config = dict(
    model='image deblurring model',
    dataset='stained colorectal tissue patches (NCT-CRC-HE-100K)',
    train_examples=90422,
    image_size=32,
    crop_scale_min=1,
    horizontal_flip=True,
    translate=0.12,
    task='deblurring',
    loss='l1',
    arch='rcan',
    norm='groupnorm',
    activation='relu',
    weight_standardization=False,
    channel_attention='eca',
    depths=[9],
    kernel_size=3,
    stem='single',
    widths=[96],
    init='trunc_normal_002',
    residual_init='none',
    optimizer='soap',
    beta2=0.95,
    lr=0.0018,
    beta1=0.9,
    shampoo_beta=0.95,
    eps=1e-08,
    precondition_frequency=25,
    max_precond_dim=1024,
    merge_dims=True,
    one_sided=False,
    adamw_lr_other_params=0.0018,
    grad_clip=3.0,
    steps=17200,
    batch_size=128,
    epochs=24.3,
    lr_schedule='cosine',
    final_lr_fraction=0.05,
    warmup_steps=860,
    weight_decay=0.1,
    adamw_weight_decay_other_params=0.01,
)
Rows from block 3, named by matrix and row number. Rows with one number belong to one channel. Each number is 500 + 25 x the weight over its row's rms, rounded and kept within 0 to 999. All counts start at 0. Numbers have three digits each. After the name is the row's rms in percent of the matrix's.
# convs0: first 3x3 conv (model.blocks.3.convs.0.weight, 96x96x3x3), inputs 32-47, a 3x3 kernel for each
# convs1: second 3x3 conv (model.blocks.3.convs.1.weight, 96x96x3x3, transposed), outputs 32-47, a 3x3 kernel for each
convs0.38 096:493571507476432502522508537492495494498483508500510503508469473543485499486511491489499493488498466501476514482449502516538484484490498495487524525493480503522514505496491511538490502521511476522472495548497478489473493485483489536487483477484499507506536522527509495501490534491508514483504499488492490483498483509491525504507550529535516545497525508487473487518517475472513520474508492516500480502453497511537508457432506496541467
convs1.38 090:496492489525546466501462519535516474486522466518502479498509510513501482518481476455476464514580500547575506508509512526521513511513515513551561489464471495543499482499492483469501499458511507561502502509532481506495524505502500475469509505499533532518521472489544490520487528482493489516490474468478435491549565536469470504489486496519528502538525505532476489483423474520517503519494507478498502500505516517465501476478498493542523
convs0.39 085:531490513525588469498469473494513459516541486509477473494563469531468539455541470508529509496442483507488516543531479504536504509492510545468553454445505504515504488496517464468456488463518515488492501506493511459494551483531498501481503535518507515513490538505491519515495480488448488529489480501493469486491452466529501502498539486454481474505478497483453517469546486493451588488507507521506471504464530513482494516500502528540524
convs1.39 083:494476487526515541449465487510512459533477538517515482539526490486452510533495513505508479540553491511502494476523480482514493483467524494531472490518560486529494516489494505471515571495459495508496501545531534527506479438507493535463480494447507478501488505498482440491506555538527461450490502502501449500514416463542522498480518491492458510500507506513483522463505458478512513538523503457448500531517507502514489506518543490545528
convs0.40 104:512480521527485476516520528501508494500536473486494472487542511568534509501513532518518502516424534523474542554451502521451540474611557498526488545484532493518498495514495527527503472525488479504488510498503504493508497508500491468500476505485509519502498525485497502521483481463503474507460500500470488507507507517477480472490522478496466508489502486491501493534483528475514452522500528514485469525492494515515502506456497463521474
convs1.40 091:471472474498520481509505469509510493519584484505510491456502503486520513502492523463489486499464489501496514534524514527447494492534506504478491498521419533490504501481488526484463503516485468457531520485520533514525505472527507515507534492502503506517503519498487543524502450527492521459510502504501518496495471533501501538527490541476462482481521489497484492486527471493483469518439480500549502523491478533496500483473554464492484
convs0.41 104:491497553481492460492495487487498518465496463470471518504520477465532520508497516453477447492596539503501518558443438457496546516474493471491496500490470469530498509504509509491483518503519522516503477511506508535488519483493521494532505488522499485524496503479520506449516520497525505506507491473500529507475505511498502498519495562509512564521497482467534492531496544485521544460505538508464489471517485484519437485476475487477527
convs1.41 092:477490499442488496457467460480549489454536554486478505511520492488516487526511515513506532473452493478520535474484522522541543485495510481446505528496540504487562459469506491512498497478507499479505490474536517526473478532506475495485500515494494485513476517530540527513494499505494485457448471477464525462489467500526474476466501481462481504506450462477508521546452474443477479510485492533492476497501501515537489511415452523411518
convs0.42 097:504486508535519545491501481497499497523497495476504512473490541490496533481495502527520488496525452526568489503500444561517463480460430506514488516491498516521497508516542505483494484495479503516502531482507503480507505505493518514503490514515480511462512475481503478506508495494510515500495517500505538498498497506513531485481471510507514483519488498489453519510568422481504499487515508491452558505420483506502510505474518484539478
convs1.42 093:515501476459496476516492527534476538467497488509530463536519542510503511485513517525487504555491479517497542478521492478535508480497518491468501516457471510492475508485518558508501473520516519497517492508496522481506517479514484482466514472483501489488512524529493505482519514531558464517553500538505509483506518505507486486508521531523472523484513525487533519526477504492590504500532494492514460505564452508506502480488518519504478
convs0.43 104:485495504501506539521508500505469490542511510539516535432535537521560468468446510500557494504416549483512539535570510475454571485470521519509485526511519507505523504483488522500494494502492477532505498489492490515511480493499511485503481502492518478514484524483485529544547522504528482476475483507483514508494510504510508491513480474483502490483505486484540489484481518495499494472523506570496517504490517535514476494446501500502516
convs1.43 098:514525501431475515509499497475506482500507474507494502499483506517478488485519485469503520470574523547481518496521513493406534537545558469494489418513455498496483522520538502495544483530498485488501490532500483519502503511511455510470489498489513499503505465496487486507550477529562503497486496465501508520508451498509553498510488524521522505512537474489515512470492521508506493496502525478565455518488534501485482526564539477462494
convs0.44 086:512517487501509480508487491494575557456566526476503465513530462514499478489483496516524480536509504513506516457482504510519488499510495513502508497510511498472486479478488492492520476498504527515485542529511501509474495496478501478482519493498492564512499541501506513496480515508476517509499473483497509520517497526496510510469496520530542473497493491497557493509491539491519513523441462494489491510501530528548462498501513516504503
convs1.44 106:467488511504492514503504514474511483505472482518527491485517469490489475475487506491506513518524501552533522513508508490506534505501532513526495502506500483512463495509500495562530520543506503505518524528483517527495505503492504524506513504505518521494539514510466519483513485521458492525495525494525505497544488530539531528493503510443485470511507512471489497515485509482462505526491494499506506480453491480487515482508513516531366
convs0.45 089:487504452542524471513496487515496488506495550529491480490526526498489468483537497509516509511495519514541501489470509521476477509473531488499509486487475491488482518522512514473506487493507489474498494450504494514497499485509482498471513492483545476508465497530479587472524526507485489482532479484493518470471506484515486479519503522491497538480504508486527506435490485461527501486535440480523469475514534503495478483508504501501514
convs1.45 100:538486493514495510497489497472492511497565523504495514491463476484500483485501492517474482522456527544482491510490503543510491517501479523511552529533482523461498502503518523531496502465504528521505518502541517505483530517510565438505489513501517506533511512479492500475531535520528512488509461490500482507506439534539444483494455523498464490488482476518516517489548543495490479484489492442505507481509496502505505539514503522531495
convs0.46 105:498477531501514523515507529512536516495490542501537527493536506466567481522524516509449489525470510541423516540463511452552491535418527497500500485442496466509516494474518504526491509482508474526490509501480479511476491495495507494486494501510482509488503464493508517498495515508500494489488497477492504506497511509480526515499501467461531468511487502502509497438475464484520485473513458486500510473500483499499501494524484479505490
convs1.46 143:491494493483494487481506505478456485459476508451472484501475489505474526501487485505510486487498539488582482522485518564552487571524475507489520511456502456491536503489532543498512506498487519507520555499475479525516494498487510506503507495499438518518478471509491505495454501480504515510477448565514467505481506528522499493479540473489459502482474530524525492526511540551513514516509501465492511434511475538451498488547509501505503
convs0.47 122:484516480507480512503502495491512495513471513493515493498537491487447512487518516501471519506540474500467547494535469497460579490531460531504501475495516518492494504510510502480500510511489501507501496492500516493506507497511524492504493507497497513496493484498487489495474535476499492513503491484514482484483485509473514470517491497475538513506489502492490496497525475501483490469518486542520538463501492464482466504474519505495513
convs1.47 135:491500516495494488530494521499520489485515520449496478521516492510501511512499524516512463482504484481496514508459520547440462452529512515512506502492496460491495506532500510519500520478507487493496536495492459518483537484478479532530519513492511507488516502500463495512485512543495478470521525502504484487524477548446516507478496531457491451551508472516476511527453480519457499572490467483492554525524510524483497481509506478517497
convs0.48 088:525474522495496504493525503512520503509496486468502519527489504525477505497529522476472478458473501520516547464449505511585522547487498505470524492504488531496500490479496506544517517485508498501518530506500488468482485507482501478527505503481509492519520496493515516492484478492481517505553536501534527533508518493477463518515507494510545493503474502477522535513502504525525483515492529476526520469491509535486468486554508524510487
convs1.48 097:510486478483441515479530412473510522486504569508521488497511460489518491469474503506411465505515480514456470468470512532449455457526483499502514539463508523522527514481498496483502531512494509482497493474497490514504536498473495494519517494499488488493500500466488501508500456476496500483496454491520474489508570520516501477497445501500518507514484467484490536516515503507502482472484542444474516534511472481491514511524485490492485
convs0.49 081:466516441512414498488482481528571523526524555512515487458497505502530492537503508522509482505485513496499505506496528481555503497489515485510482529539489492515524457465498481534444474474513501475515492545479493509508505519483488484495483484512538522517522496521464470554493502490503524513493509514522470511498494484524532493483561473460487527526499478517489490510517500475465504486476501467475483536493495569499511499510516508489479
convs1.49 091:519503502513470496488498493501471507507544497550484501495483466515523490509502491512500470531506491470518512506478509475464505465501491541446494506493488496482527469495509538537500518519486467489506482479524454475487488509506508485489456503517517454473473444484478523496537497507495523532503510549477482496498499481496479497505542550533510532501430457500530509503535483529486478540525505509499521517458531543526495476510508537522516
convs0.50 100:506503510499502517509520484512501485476518491495509520501524545520536487521500509482516487488538484480501464547543521523410463513525497504490502480523495504521494487490501496511475491505489528490490505486513515500497501506494471522512486497475513489501479500491494494515500495492521495516510488516499508501482483517503479499483478507517473501520485493470522535522481502480516517532500553486517536545526495523502517473479498518454528
convs1.50 087:500444501538537522474524496507498509511495520535494500497523510516500526525514508512488488485532481496514503511472540527469513541526492499486511538472522523521497502528506524518489500501496488496466494544490508520489476496526513493539505507503523491489495480488495494484481514489510575464509546499508522514512506509518517507466525494491540492550572518473487506492519490490501494535503450436523488492487450472537513497466525509535478
convs0.51 105:532479546474488468520530523485489488474497492529527505494500485501510492454504509521532515497502485501494500489458507522556502494449504498508508492481487513518501514513471531428521514482476524456478484583546496459465498480478515476512465496459477498506525478474479480495557551523468496499502537523453476498515484460468443490501527501512479489516510497471477497531489510481475495484472483518524504515504533506524539494513470524518517
convs1.51 100:492497486484412552540605518475569534518491502486540522464529476474491514494512468533499501459504504492478510497482501489486503500546491535477472504514533526433457500462529490484490530505546473476475490491516481456455476463532501503521492509486525479475496495480525527477423409453530552524508466484502578470529509564517555522472525556515487474491471535494533514493521478498498491475487515507498511508487512500473523469496505508516527
convs0.52 110:498519488494504502498495493481499504504466521499509491555517498528471486449516495505488482495512487487494505501487532520513479491482502520520479490477526515496499511491508520498499496478507538512526499509485505487515511536508483489508508517513507502485534452469489496518491491517507518512517464522513488514484497501495504480464475526548534439478481517513510520473481484526485510523469504474544523489463511430487472524517498497542501
convs1.52 111:496482502484490520459495502518503500516527514550544536508477484513522517508505493485543518517530520515521498505493495501535518547539528517539538554554558525512531517506520497503502509530498510514502478521518514506487497514478486472514528526509502521522496500484530505514488506502474466476451510494503497479503451512531560525518538512457495453489515517519522496490506494487530505518480498473498510486497491481509497489502469495455408
convs0.53 095:534520470475544517519493463475520487456451499517493512474456485497536470476521502475508484478532523476445537458461499458516529529515523543470510479505480517485484498502538501486474526496494481493509477525490510475518533505493493518506508488504508496498487499515509506509503516479492485512534521499489476506477544489482484529523492486508501494557482466489509520492519500499483518519480471474551452500496476515493512493494491513504506
convs1.53 097:536505517553495520504455493494531565520497532529502495508495492549460535491492509515510538465457528521490499490532490516531482471542459524479492546490540511532460523471500528516530494538505499516531499479536519523511519509503508485512495476508491490470491538537490488471496466471511518539518497506529532512526476497517509469500536488556519542551503530479496498526470526494515496531489526537457547501494524499466487473558501508493476
convs0.54 104:501505510512527520536547520470513495494495493516497487491485496491454485496494521499484529502497510454489474503525519526491520540530530496526533472488511516502508558535543521499519530505502561542567552515546574517575479493499497506513518521521512524552504529534532522553490523513494495512499490529524539513525510519512515508518511528516535523506494489508518540512520501518524507503509513493474502530511515717589527577512443508455408
convs1.54 069:518439527494478479510419508507512500489485478492509496422465455501499511465454424505497516490493510498510522517510505511493521487514503472501503475518472513483497516505512479457489517492512445493486486474475444481457485479497483510499461482493522496522480495499496498485463501496520506515488536480481488493504482482461493476459487496513460500463496510487479489509496476483481489483481492513529479479501455463496466522503502467484515
convs0.55 096:525501538507488515496514520525526505469531460522521485449507507463497521484501566519551517468477462505537528490590467591440421485482540501521492480496507551470514507508515494483510522526531495510531495526513476524518496510517520508477493500528495517546504512537535501516534513493543476471513482502512473510507481503486502500512468498525503487521503466482501514485494494493499524529498496510466514474491498533554500537517471465444477
convs1.55 085:447514508486526484456470484453520482512492545484475495494542531511505519475532519474452504497479501493442486495533495492484564505466467515532478538507550481453489488521464453530480466475500528505494452467493458494499502494481521505466484481500506520497472503490496482498466518487498451483502483467499484456480508448503523433511479478520512466491517460522478518488515506483529524542492515464484461528501517501505493511524497490500465
convs0.56 101:500516514511506501506501490511509532480506493520497530514484490472490469505471481470487483543450464487484505476530500510485514469511492470541492478500515486508490482514485488527465498536482501495487496474520505482518499469513499484525513482481466491490491574480462508506520491489544485471490531510482517516499474515500509502518478515542487494518504519477506508465513526453504507539507519546483565480498540515493512510488538527486517
convs1.56 085:514504524473503511503497459490471475470515484500486485504485506508490513536481495475494524456570539490499485481508486475495498486459520501487575468479573486468553505475528525476512505476532493519494516514506493525515494500464487513507488518482493485489482525494494495521493504485493526484514511544483494513463528519528505463555483506476520529522493542496493532497537513477498527489498523480505489485489488489516476507475472492458525
convs0.57 092:507501513511475530525486513505508516490553505497497493451467527564466509461507513504498479468487483534491500469488486488519501482474499528506506499453506531465513508494496509470500503491530513510492479488514518507510498521501497458478492521498521535469490536549511470502507511476515510483479502552508520497514485533501492483497539527519512509522516521485487529485485512508461493499472494508507532476484481516410490477529498474531492
convs1.57 108:498534505487552520513464493500487515499447517496492508489483499497474519485476495531470520486497516513501535507545538486523527463485494471484509486474511484498521494490504504496524512504515484481489480485501487504486505533501468574476490464480489437484506525489494493474481444472451510522471529547502462486521478466497496502513476483490537501482477516485495481482504468485468467504499520515503521497502524484536482494483483505493479
convs0.58 108:486510515490500495516456494510507490508469485514513484476501493508498483525495486507470499504559485494461471500516524538415537481528478529540518453451491545505492518517507511479507492514515520508507516482502518472541474509471508562463511487477512491521503502530518515526464572468487518459538510475520503484464519445498532499499527482507533506512484486490485478470558492502491501507489516548451516528524497625537510505487481489497459
convs1.58 098:533526550501520527510489542505520485520501493484500471488498473481492505486501470488484481475511465494509520477496517553420465540508501473491498539514507482498480511504490480505459489492470492508522491488487469505498470491475502585523474499467479481498510540485493497494475513522573457537580553522547470482518468515475543504508529523467465481493460492503482517501460502504456498553453477535546528519515510481491503497500484484469485
convs0.59 072:486516472459505516525500476504512479502469470517498452539510494523503540511534501500475537501445497535503491514523502505524523517527492478497482502486497539512489481489522503496467493497498512481505519490513523530506488505498468538502499495482497492529512521526497526509503516503481535511548477467498498525482466469508489530489462463500494495495475477459523520491529527512486497492499517505480565536508516495495519486530472483522504
convs1.59 079:524502523458484463480495498467514545450550530480484507488516518480479491510486497517471468480511491503508498529507513432523536518512492493535454515528526483478497433477444499429500471512513498484453484503484532499496508554487486482530499519508487494507520475502512475507524453474472516491489471505496440459498514469501482511499536487505544489499524485462549521502496522465499520442496453389525501472552470476468507490518477504457503
convs0.60 104:518503507495501520466508504507511508530559520477514474535521518471509482536502487485489501563538503508521504510494499493474524487501497494501514498519532496533499495488479497484504509483501507491490514498504511543467528504503499476521509467518537505499494513487512543503502495466487524512475520497491523495479478477489516493504535513494504502487506537500522509476434461462488475467500512487489511504503499510501512501493491490446524
convs1.60 106:528480525466473503487492514464458422485481449522487517529517496544489497510514518520515517510545514538514528520520489538509508539504513503490476492486463493495500509580496512514455535444490520528509517496491488499479479451522487463493470478486490532524494485508511516497513507509497477486512521492511491512507504514504515530510462474559546501477507446502456455467486455518483477432527475477518464482531481506524518516493433503515528
convs0.61 104:499526486497487499517472510493506480491508494508509492545483523492486498506469507489504454484593432477506485509424450480546437498527443507507483468484525507486516497509520507547507493489525524493497515485527511500509490495481508497530513528497507498487481504470521530511510517525491483514515482526497470520503502516518475508511513507480496512506493491498485504522449494498524481461495513522491500497504474477478514467526466513515498
convs1.61 094:502535503477548510495471492513482524519436593473503476505499504484479520493503498533485503507494464485507475519442449537511518504537511457482499500467547521486488488498496521497507478517502484512482512551518496523485475500502497550497493499494491489458504517476520492520505510499471528531533503498536506519541490512484514520499551452482516616480518516491478505482507538489507503499479514501505476506503505507495514524456544515531562
convs0.62 093:501533522510496524503517496462494485482546502477486493496486480501462471505473538502522477513470499531530538469485459463669416509400522484481458497493519491504482495494504516490501516507505486488499532502509498520483516513495517522506482512451496517501520512492506490522520491499498454505474493494492494490511458510522533494485511512511500507475547513500508491516416488505530483493518519457468471480499485572477506538577486494491509
convs1.62 090:480504497510526500496500519506484545456452497501475510467477509510494511522525468497489513490517468505488459528551497485544518492481492518526531473493512505535526495463500504475476517546493527516503522479515515480525512496525510520524528521489508503500538486505496502487560478495474543505471546518474462500482509497490487510493479529481483512511467500503529489494564491461480458430523535663496482454513490486524485503457470507498450
convs0.63 097:482498493499495464508527483510534497557531508534531507449518485478537529453531500475493486510500484493508505531498485498542466529485492486515479476524488483500513515515524462513502463506514496510490514522513494511495505520491495519512494495493512516495498504493504528503482486511497501485485506509486515513489470480465509476504477483487495542505480515491482495522537524485479493468481481500447497488487510546526504532500475497464507
convs1.63 108:501508535512545499506509511508500507473563516490510513528512506514563521523481492497525465514527507525479508486526481516496525514507518515510498455512520502505465480551473464571516521478510484561497533502476517503472509517510517508499507484492490564520477461481506507531493505508488503455490492524508504499491476505513511528479508499480492552513526500463493483524566516478513523473503479468512501523536513490503502483529511485479515
convs0.64 094:509506513482456500471457478508519517501535489485465481550492489474499489511471486496509477523487493462505473531488501506482506512490510506501510512505518525510503499512516508527492482553486496498484512494513468506490494489526500480473498505500471475530549539498475476487496483483532485448477525469507520500510512515494519501475450498524490509482493514482493505541478504452516467486526485502481505516501524461459489466519492476430478
convs1.64 088:498479494520497529502528494460477505477469524533475480505511531513484494542493517525511466456500500508490480490492470487527488455473492494489476485477515545513544510488483510511474455473471473482509515561509494524537491488482526505502519504511500489498473506485528479535503479483477511451520505498498499503473476463510510482521523467502524557501447538484475501473485542505489512496497493483519483473494496528518509461468525502507524
convs0.65 089:528485500484520505487464474480516485494439478495471465503510504521567491534484492478477494502533517500481504512544520526351585477556488494494510494513488479470497507488499492479516534499505508515497492493497511485520508473491492491522513494524486482527493508515513487512490477503494544458467477487508487497484475463537444474496496490487490488525485487519509506481526501490481517451486469510491457509489492574604508548513470479460510
convs1.65 106:511515512495485454478491491478502478507566466492514490497473498487452499507505484482483481499498493483486466475492509517481492507485529482501487503493482467529517510490494500470547495502511494500510515519487472526479494500476497497510490513485478539501494491431490506506499524509526470537521497496515519514472584476507520488500485536495487442488496499525513550523418491477490512567498533389529545564491519504463544497528442515534494
convs0.66 098:497496491492501491489503477494494487455471514485492502496517515541485505492466510471557450445537497491549509547532441535505511459453475513493483508506508489501504494486512484506519492485511502535498515487498498527520499505491507506498503527513502469511498521497514494519531528462482491490507492507506507534515515502494528489469525474505517520504468502531537495484561488519472485507504511496532478520484546516438513509567464464499505
convs1.66 088:544489501476516533506494506481528494525469497529515516549494511494486486535506558482438496475537503483471506510519507475550502460475476527498527521449537526489511507474490547480548520478493521474490508514488466470491492484510496486499502493513510502503502513463494540528493499480505518542518520508542485503555481540486497496517469498499502530531447487519489537506450512534498463463511496522485511502494489503511532520448488560525557
convs0.67 099:505455495489487503519475499512502493517506499477497489457487504518521459475495529475462530534476559495478502480491560521467525490544495488483492494478497475505503478499488478502477469511488463489491507496460479513503517520483522495507498502495453468500507475488472495499533493482534472498495481480519507537523488507485484510515501481510492465505497488486480521522485524479522474510466469476547516484492496477452506493534562529467494
convs1.67 094:538533439507582447495451560529485516498513456525490509503475529518518525502492503477465484475532461465476551501471501487479533483476517466513478449517530512537500516517499493515491500518495497492478521460509522523508534512508484495425492476472508568475507469510514496489525507513436483537474517530474506509459479587494461504512496543446517482508482471524483493460494490489520500500511480468500488494513459486487491483476482471464430
convs0.68 101:505502499518504492488506493472509491547502520564457519453476497503511479475491500525505490533508495518493499478539500457510516490523488523492500504517474464543477504500483452514485494493484491518479475525475500503506486505501488503498514489499491467520561493487529466521517541496499528476465474493483508498547504496499513510501521481497491502465527528513509495477503492560513523488492525492532477502503478564495483530513498470505519
convs1.68 097:493483531476500526480521503512529534520512548493536495525542525524518508509526509527479460533494495514496516508470519511521514487494468549536490521546545546493554476534489499493483508476480496484514499482493516519526501502495493505464506490501491493509490514508509519509471498502464487499496488510484509450505504459504536464466475465450484571526496506503507454518502456501512551496494516444462524495491495456483492486483439471498484
convs0.69 083:499507478469483517503502498549506511535523467497491486488489515515542494515508515509510500439523492521485495497469485528488501508485504470507489501485485496481499521476518493476495490453494519487485487522475506512510509473479507455514515500512540547531574473492469440482487537485535436455497458454481446472506519473512476484512501496500511495487521527573569584540520477542497463502472497472507547503511480555535522464489519500501510
convs1.69 091:499494515513541515513489521469453532508506522445473519505490480475503486482477495506534549527509531504528498467474448502467481473518497469497531499481537492539580496505478466499509466536508526500487494491526543490551501506508493505479509496493458496496507449475484490499572519521515496479512508457503492490457513459509537499516523474505438487477496480500483457520480453450432425502530475497504498510545515497465460510522533454515484
convs0.70 088:432471470518479527507509448505463501472495499512521535502478490532486481463491501480487491500507468462475463484485523491467540514516510521505512515471515497514515499503499493460488502499474526508455537495538519487497498525519506514509512502515465502484470465541498484506488540493491519518484497499466504504504492490494524492463543480529516498495466488483454507457481570503533517527459490574464496481446509500497511509487533546478480
convs1.70 090:492508523497474523500496497537483534460519532557472535482459487507509495500524518506489545483518503505498542502507509450568556474500452504489512487525478517479504485509506506488500498498484504522520477472483475517475498507476528475514485505496490484519537515488492485540511480522466482482500471531499491482464511476493524480525429458496541485530474498484507470482468484469528490502511502456501489515534543506522483493467514517513543
convs0.71 083:488586499510464544489527490492514487501474562470525470496459476527557493449451543491484487484457481486468510506518475467488548496517480492518499526506460512495521554509514510476507500493468507464491486504521490498490465521488498465468507514478484489540496522508513494510511529514471477552536534492501499502499505528500487512475528498477506522498496539488541490495483544505536456509466555527498555489502507466483532499504497478544525
convs1.71 087:466513511428551495504428519523497478470548501512472513527543504535511514518558568495503480518522496478524519483465479497483515475487467515485499519544476496495490503472508483503517520514499517513496527487500488499507539532481554513512512505494511511487484503480526496527469494509497521484520471456473551537524495543488528497508510545471485524500477479507528499515477494492465469512496510485530480473476504542539487518491477490478497
convs0.72 124:495506498533460495505475492498477480525502482479478518499488485484490485488496518504500505482520513514486495503428473386744461552388520470486478495497500522493521500493488492501488505509517495489469525490475481504532495499504516551516484509476495497519483506493506477505514517507490518494490496494519518508532474521472462494470500507492506524502484514501497476527473537523469495539472538497532460513462513488475484520477494490503500
convs1.72 121:502485490500497512444468466502500485515487501539483515508524478502521480542518521495507490471496518583508542501515482531435572647519512512516488487503507510474465499482501480518464478486493511495483517513499479480483501493487489505496508470500521509522481504503564495533487527500512498524520500492498492503471482509473547485493494497481478477586511473486492501489498463495496503508524513478549485528508492490516479502505478555436469
convs0.73 097:516501503502528489486527523516501507511505479522502500500472517540477500498512476508498499479517525483545503529441443511532474492467519537503494505482499514500497496515510520538530500517512505510514495486493462502504505508520457492528481522502512486532503500517510503497466549539503452524532533535522487499484498502501509478497476504500514486484486485489489479466515503472529505480506524485482501480511500525475497440523532507449502
convs1.73 092:471487493514507487497487515516523464493505491507508466516511475497543495478464461489495513459468480461496506538502555501516548463535489545477452535531442487480443479494485486479505515493498514513525500484495490495512508473514523498523474531534545523507516494506499505497442471473460541472460484477492525497496470490466540572476504533489503525510523524515479520502522497524545505535487472512510501504483534498512522501478518496518480
convs0.74 095:469519528562476472485469527510516484517533459502482501484514466462482491514480464456484477507471524477522517546515471506534539487449490510495490508508511486502504470489512502501480499516508542499561538475491510460526525504492470520548492517506491509472505544474454488507489516496503498508476516519542494490496516541546515478476500517542446501507487518483506551496491551486530508495518483497472523522509510542437493535519491509533486
convs1.74 091:461533522509480497511514425469518508464484553492528487503529508510513483503483490493478491494512503526503518505510523483479479475483512531498520454465510556543493469479491490477502484506512485528456510540516480494443473509484489480487488494471468504453514494522494491511529508497520467465486479486511485474490511439536516542532498512545522471526515508484487486471475495466530523525475505476527487520506480527451497504451499532514437
convs0.75 087:491459483531541531492456488499484496509515482527495483467485510493518487538493510506481468472483482490473493526465497434473495535538505517493499480492500529481516489518521483465495496498513508479487487504515506455515524503510488573538486498482533536498509540490536497519488489512485489441489509489558494513498459521530531477487496467509459508472456458534522526501489506545524466475493523470458524499524467487477510466494470502530514
convs1.75 094:505535493455451496501533496482536486511523493497538483480498519530518508495516514504471502501529508489498492531482528534503550510507568509479510465490508512495513482467472512524475505481505441464509491503495528441479494493524494528476487502495497520509467509514483475499500522500532485517515523507492552491475505488515503506533516477477477463493478491530560490496528498506526510539498488482517507529507523505517510480498512495532540
convs0.76 118:501509514517503492482524493503494493494528506499520510478506501479506502455481499519563530527470520544566518527563563494488533418457494526523509480494502509521510491501516485489490486486512507554478483502497481521502527498522513507498514501506519510497507502515503473507470501508478496486471514516501515482491499490519532512503485530483504481476497526536541520523454501478490505485514477530522479510477474479510505508503486520466510
convs1.76 101:491473496501531473540484514520533514537523461476481489479498533483509482505498536475462491498500468471435479522454518487565441500475500511493513493521523506465482476490482487476498499491498511514506489466546500450463529496472456502476458512445494503510500506509503512498445441480492510513466473502507505486496491514496486540460452481502539500491448498507499502497512443480478481540501506496479522534510531488477503499533466496490531
convs0.77 106:511504483504508513508481539484507521513528540497527526531494506489533484505506516491481517503507500510506503516490481565466551481447578526508511487502503524513490485493475503508526479480503515497484478501480506498494518491486486501507504502464486541523548481493479482524473521499489472471491506474534508515455486479475470494496478498458528529514504487520469465464477511479530479502496531604490559482522507470468465487523482504508525
convs1.77 100:482477475503493488494513502531460527467465482466538484526504480489464503502512520443509448514452492503475473514540493514496469533496437493510484471540499502474470500521511496532505496485479465509496511500502503488470488508474498471509507512461505487502515487487513521506484475483471525561492500488512511478512526563458503496491535521439499532447524509506527493490543505548510481462510522392514525497494517527515482520517536494504478
convs0.78 095:512457513477517494499491532557512493535559494516492523500509506481515518549519497508545502520455518496505493486524510445468531521515472485489506490486502525507521489478525497514449482505471485484488509521516508510502512528495498468464481523457558473511513526497473510486486475494503497500485489492522503510500502506482538497514502459497542490510512506502516517535483513506525465496515486527512527537513468505433519420511477502499498
convs1.78 087:516504450493500482546486492527526479496521524517486516514525529493533547522522514506476514523512498451467548508486502492519516483523502486455476463508518466491512530528495490464512513511499497504477474473485496529515467463467557474518491476457472502487492472440487492475527543511519559515506538558490521582476492492509492513498495497530462434518469468501460501475559495481554547517480479452485501481494468531526520521490517485590490
convs0.79 099:512458533488549455489500502504529449487541524497513520501509498504492503500501479520503469477526537514494465514493487480546459486477502516472522485522486500484489520490499512505519509506498571445496460592457518440518496491497471504499491505473526477520462566487486535485524494476499525479519477512493475543500496484486458514484536484483519523522530503472475510509483466509520535503511491554477544499500524464485508489541534481482467
convs1.79 103:466520509480511492535470537459512459469507451491485468509541500496470519502520491473485492484514538502489454457505487512491464538479503476505480525499508485526497453518467463534509525522464485539510526461526511524481506504532512511508510496498469485518470515534519487503457526522551468500524472519473460472456467486467472470502518474479495520464456496508466470460508496477483514489510515443499526519509508506517518487499542513542521
convs0.80 084:454497563547522512521459496513493500525529487521521465507509508471480490473469489510474484514490474499495489540516489497535489504478535520493489476459528494481513508475509477494476509452553512538483491505478507508480486501507496468460467478475506502513500510506514484504500488482495504516508562511512482518511516470516516442466465470477507498485472466524568540481512509499562493470513517534519498518481486487499506489471517504455503
convs1.80 081:535503497491573477503502465505479507494454509477469517516513535517487497479503496518540510474537503508500503523537499509509492522519487518536538523492540501492504445447452479426456493484492477529471478513512523491481528548550512518493512521498498509515522540511514523526488452524459447476538483497554488476551498509502493490502528480512525487458526515443493493470490488473496481508487517470510494544465508496481498499523476500493489
convs0.81 106:514524546501494490514478536510468545477507494549503500505526472509506493492459484510467490487471484499504504518470486517557527482504486495509512493445467484474520491525523517496487489516492488543488516480504536495472510506477493480520488512480486531486498504521514486483482541452477528515502498447517502464502499526485496471510500504489484518555570533510515464523488498478496450476450468493544491513494462481511485512501501519502494
convs1.81 095:467491523460503499516468513492478499520477511464501502514531485492511475499496532493503526540493505550507477494488473529489461506508483511510519563552533470531497536519496483498471483490473534524503506511480477463453497506538492514478522473510524524505528478501518516521574534498491420497496484542511499530497471531482510514478491416492520490488525499496500469487513517527481499522477512516457534541551518507537473490489462528480472
convs0.82 102:503523477499607500521468527472498499497489504533495462460486507515465501512525482479494495524488501504514483501512475478498520492477493488496506519520476491496517483530516525504508526565506495493481475469504530490467512513491494495517490488520497562501486486462512477517488525533500475482461503502494488486481529482469466504497507510494504472509517533465521498502466509532495488518513503525489472514502475471526453541527513520493504
convs1.82 091:482525499483478503511497508508531523506490518491544533504493493499482495482497475506490505498513500514516513504494536489543473501452549526517487526498474497530521464430481541485486487483511550511539497549516541484506471469535499472500480477504517456469514509513493510512440495454508542536522498543516513524510525515492499493513523591528446491522495538496485499547504468511522494498517492486483487474497490458537480491483557546449453
convs0.83 102:497476494478521505508497518476501495513507509498508522489500492550475507480459476500538472450461498503527507504511524488541521491438511499482524480525522503484490498488497529547483481495513525539516503505462518475509497472538490496528493490511479453466517491477489464486513494501506517519494524495523482522480524478473496485514504449519504502495532471516531512484454501519444489479467442487541534499461486371440491518519507498557501
convs1.83 099:523498477518507478479562509465464469468495465508479513521522506516520524504478502543523542566519555543554497516509503496513480500491486518536500525501563487480512516554525499500468496485481521545494523473494505472466503503516485481496490473489538510504475524503484493500493528532520522544486518508493482490530460487512534505474501527499478470500517478494492503515536489481485479490508506463496503515526526480492474501485443477417394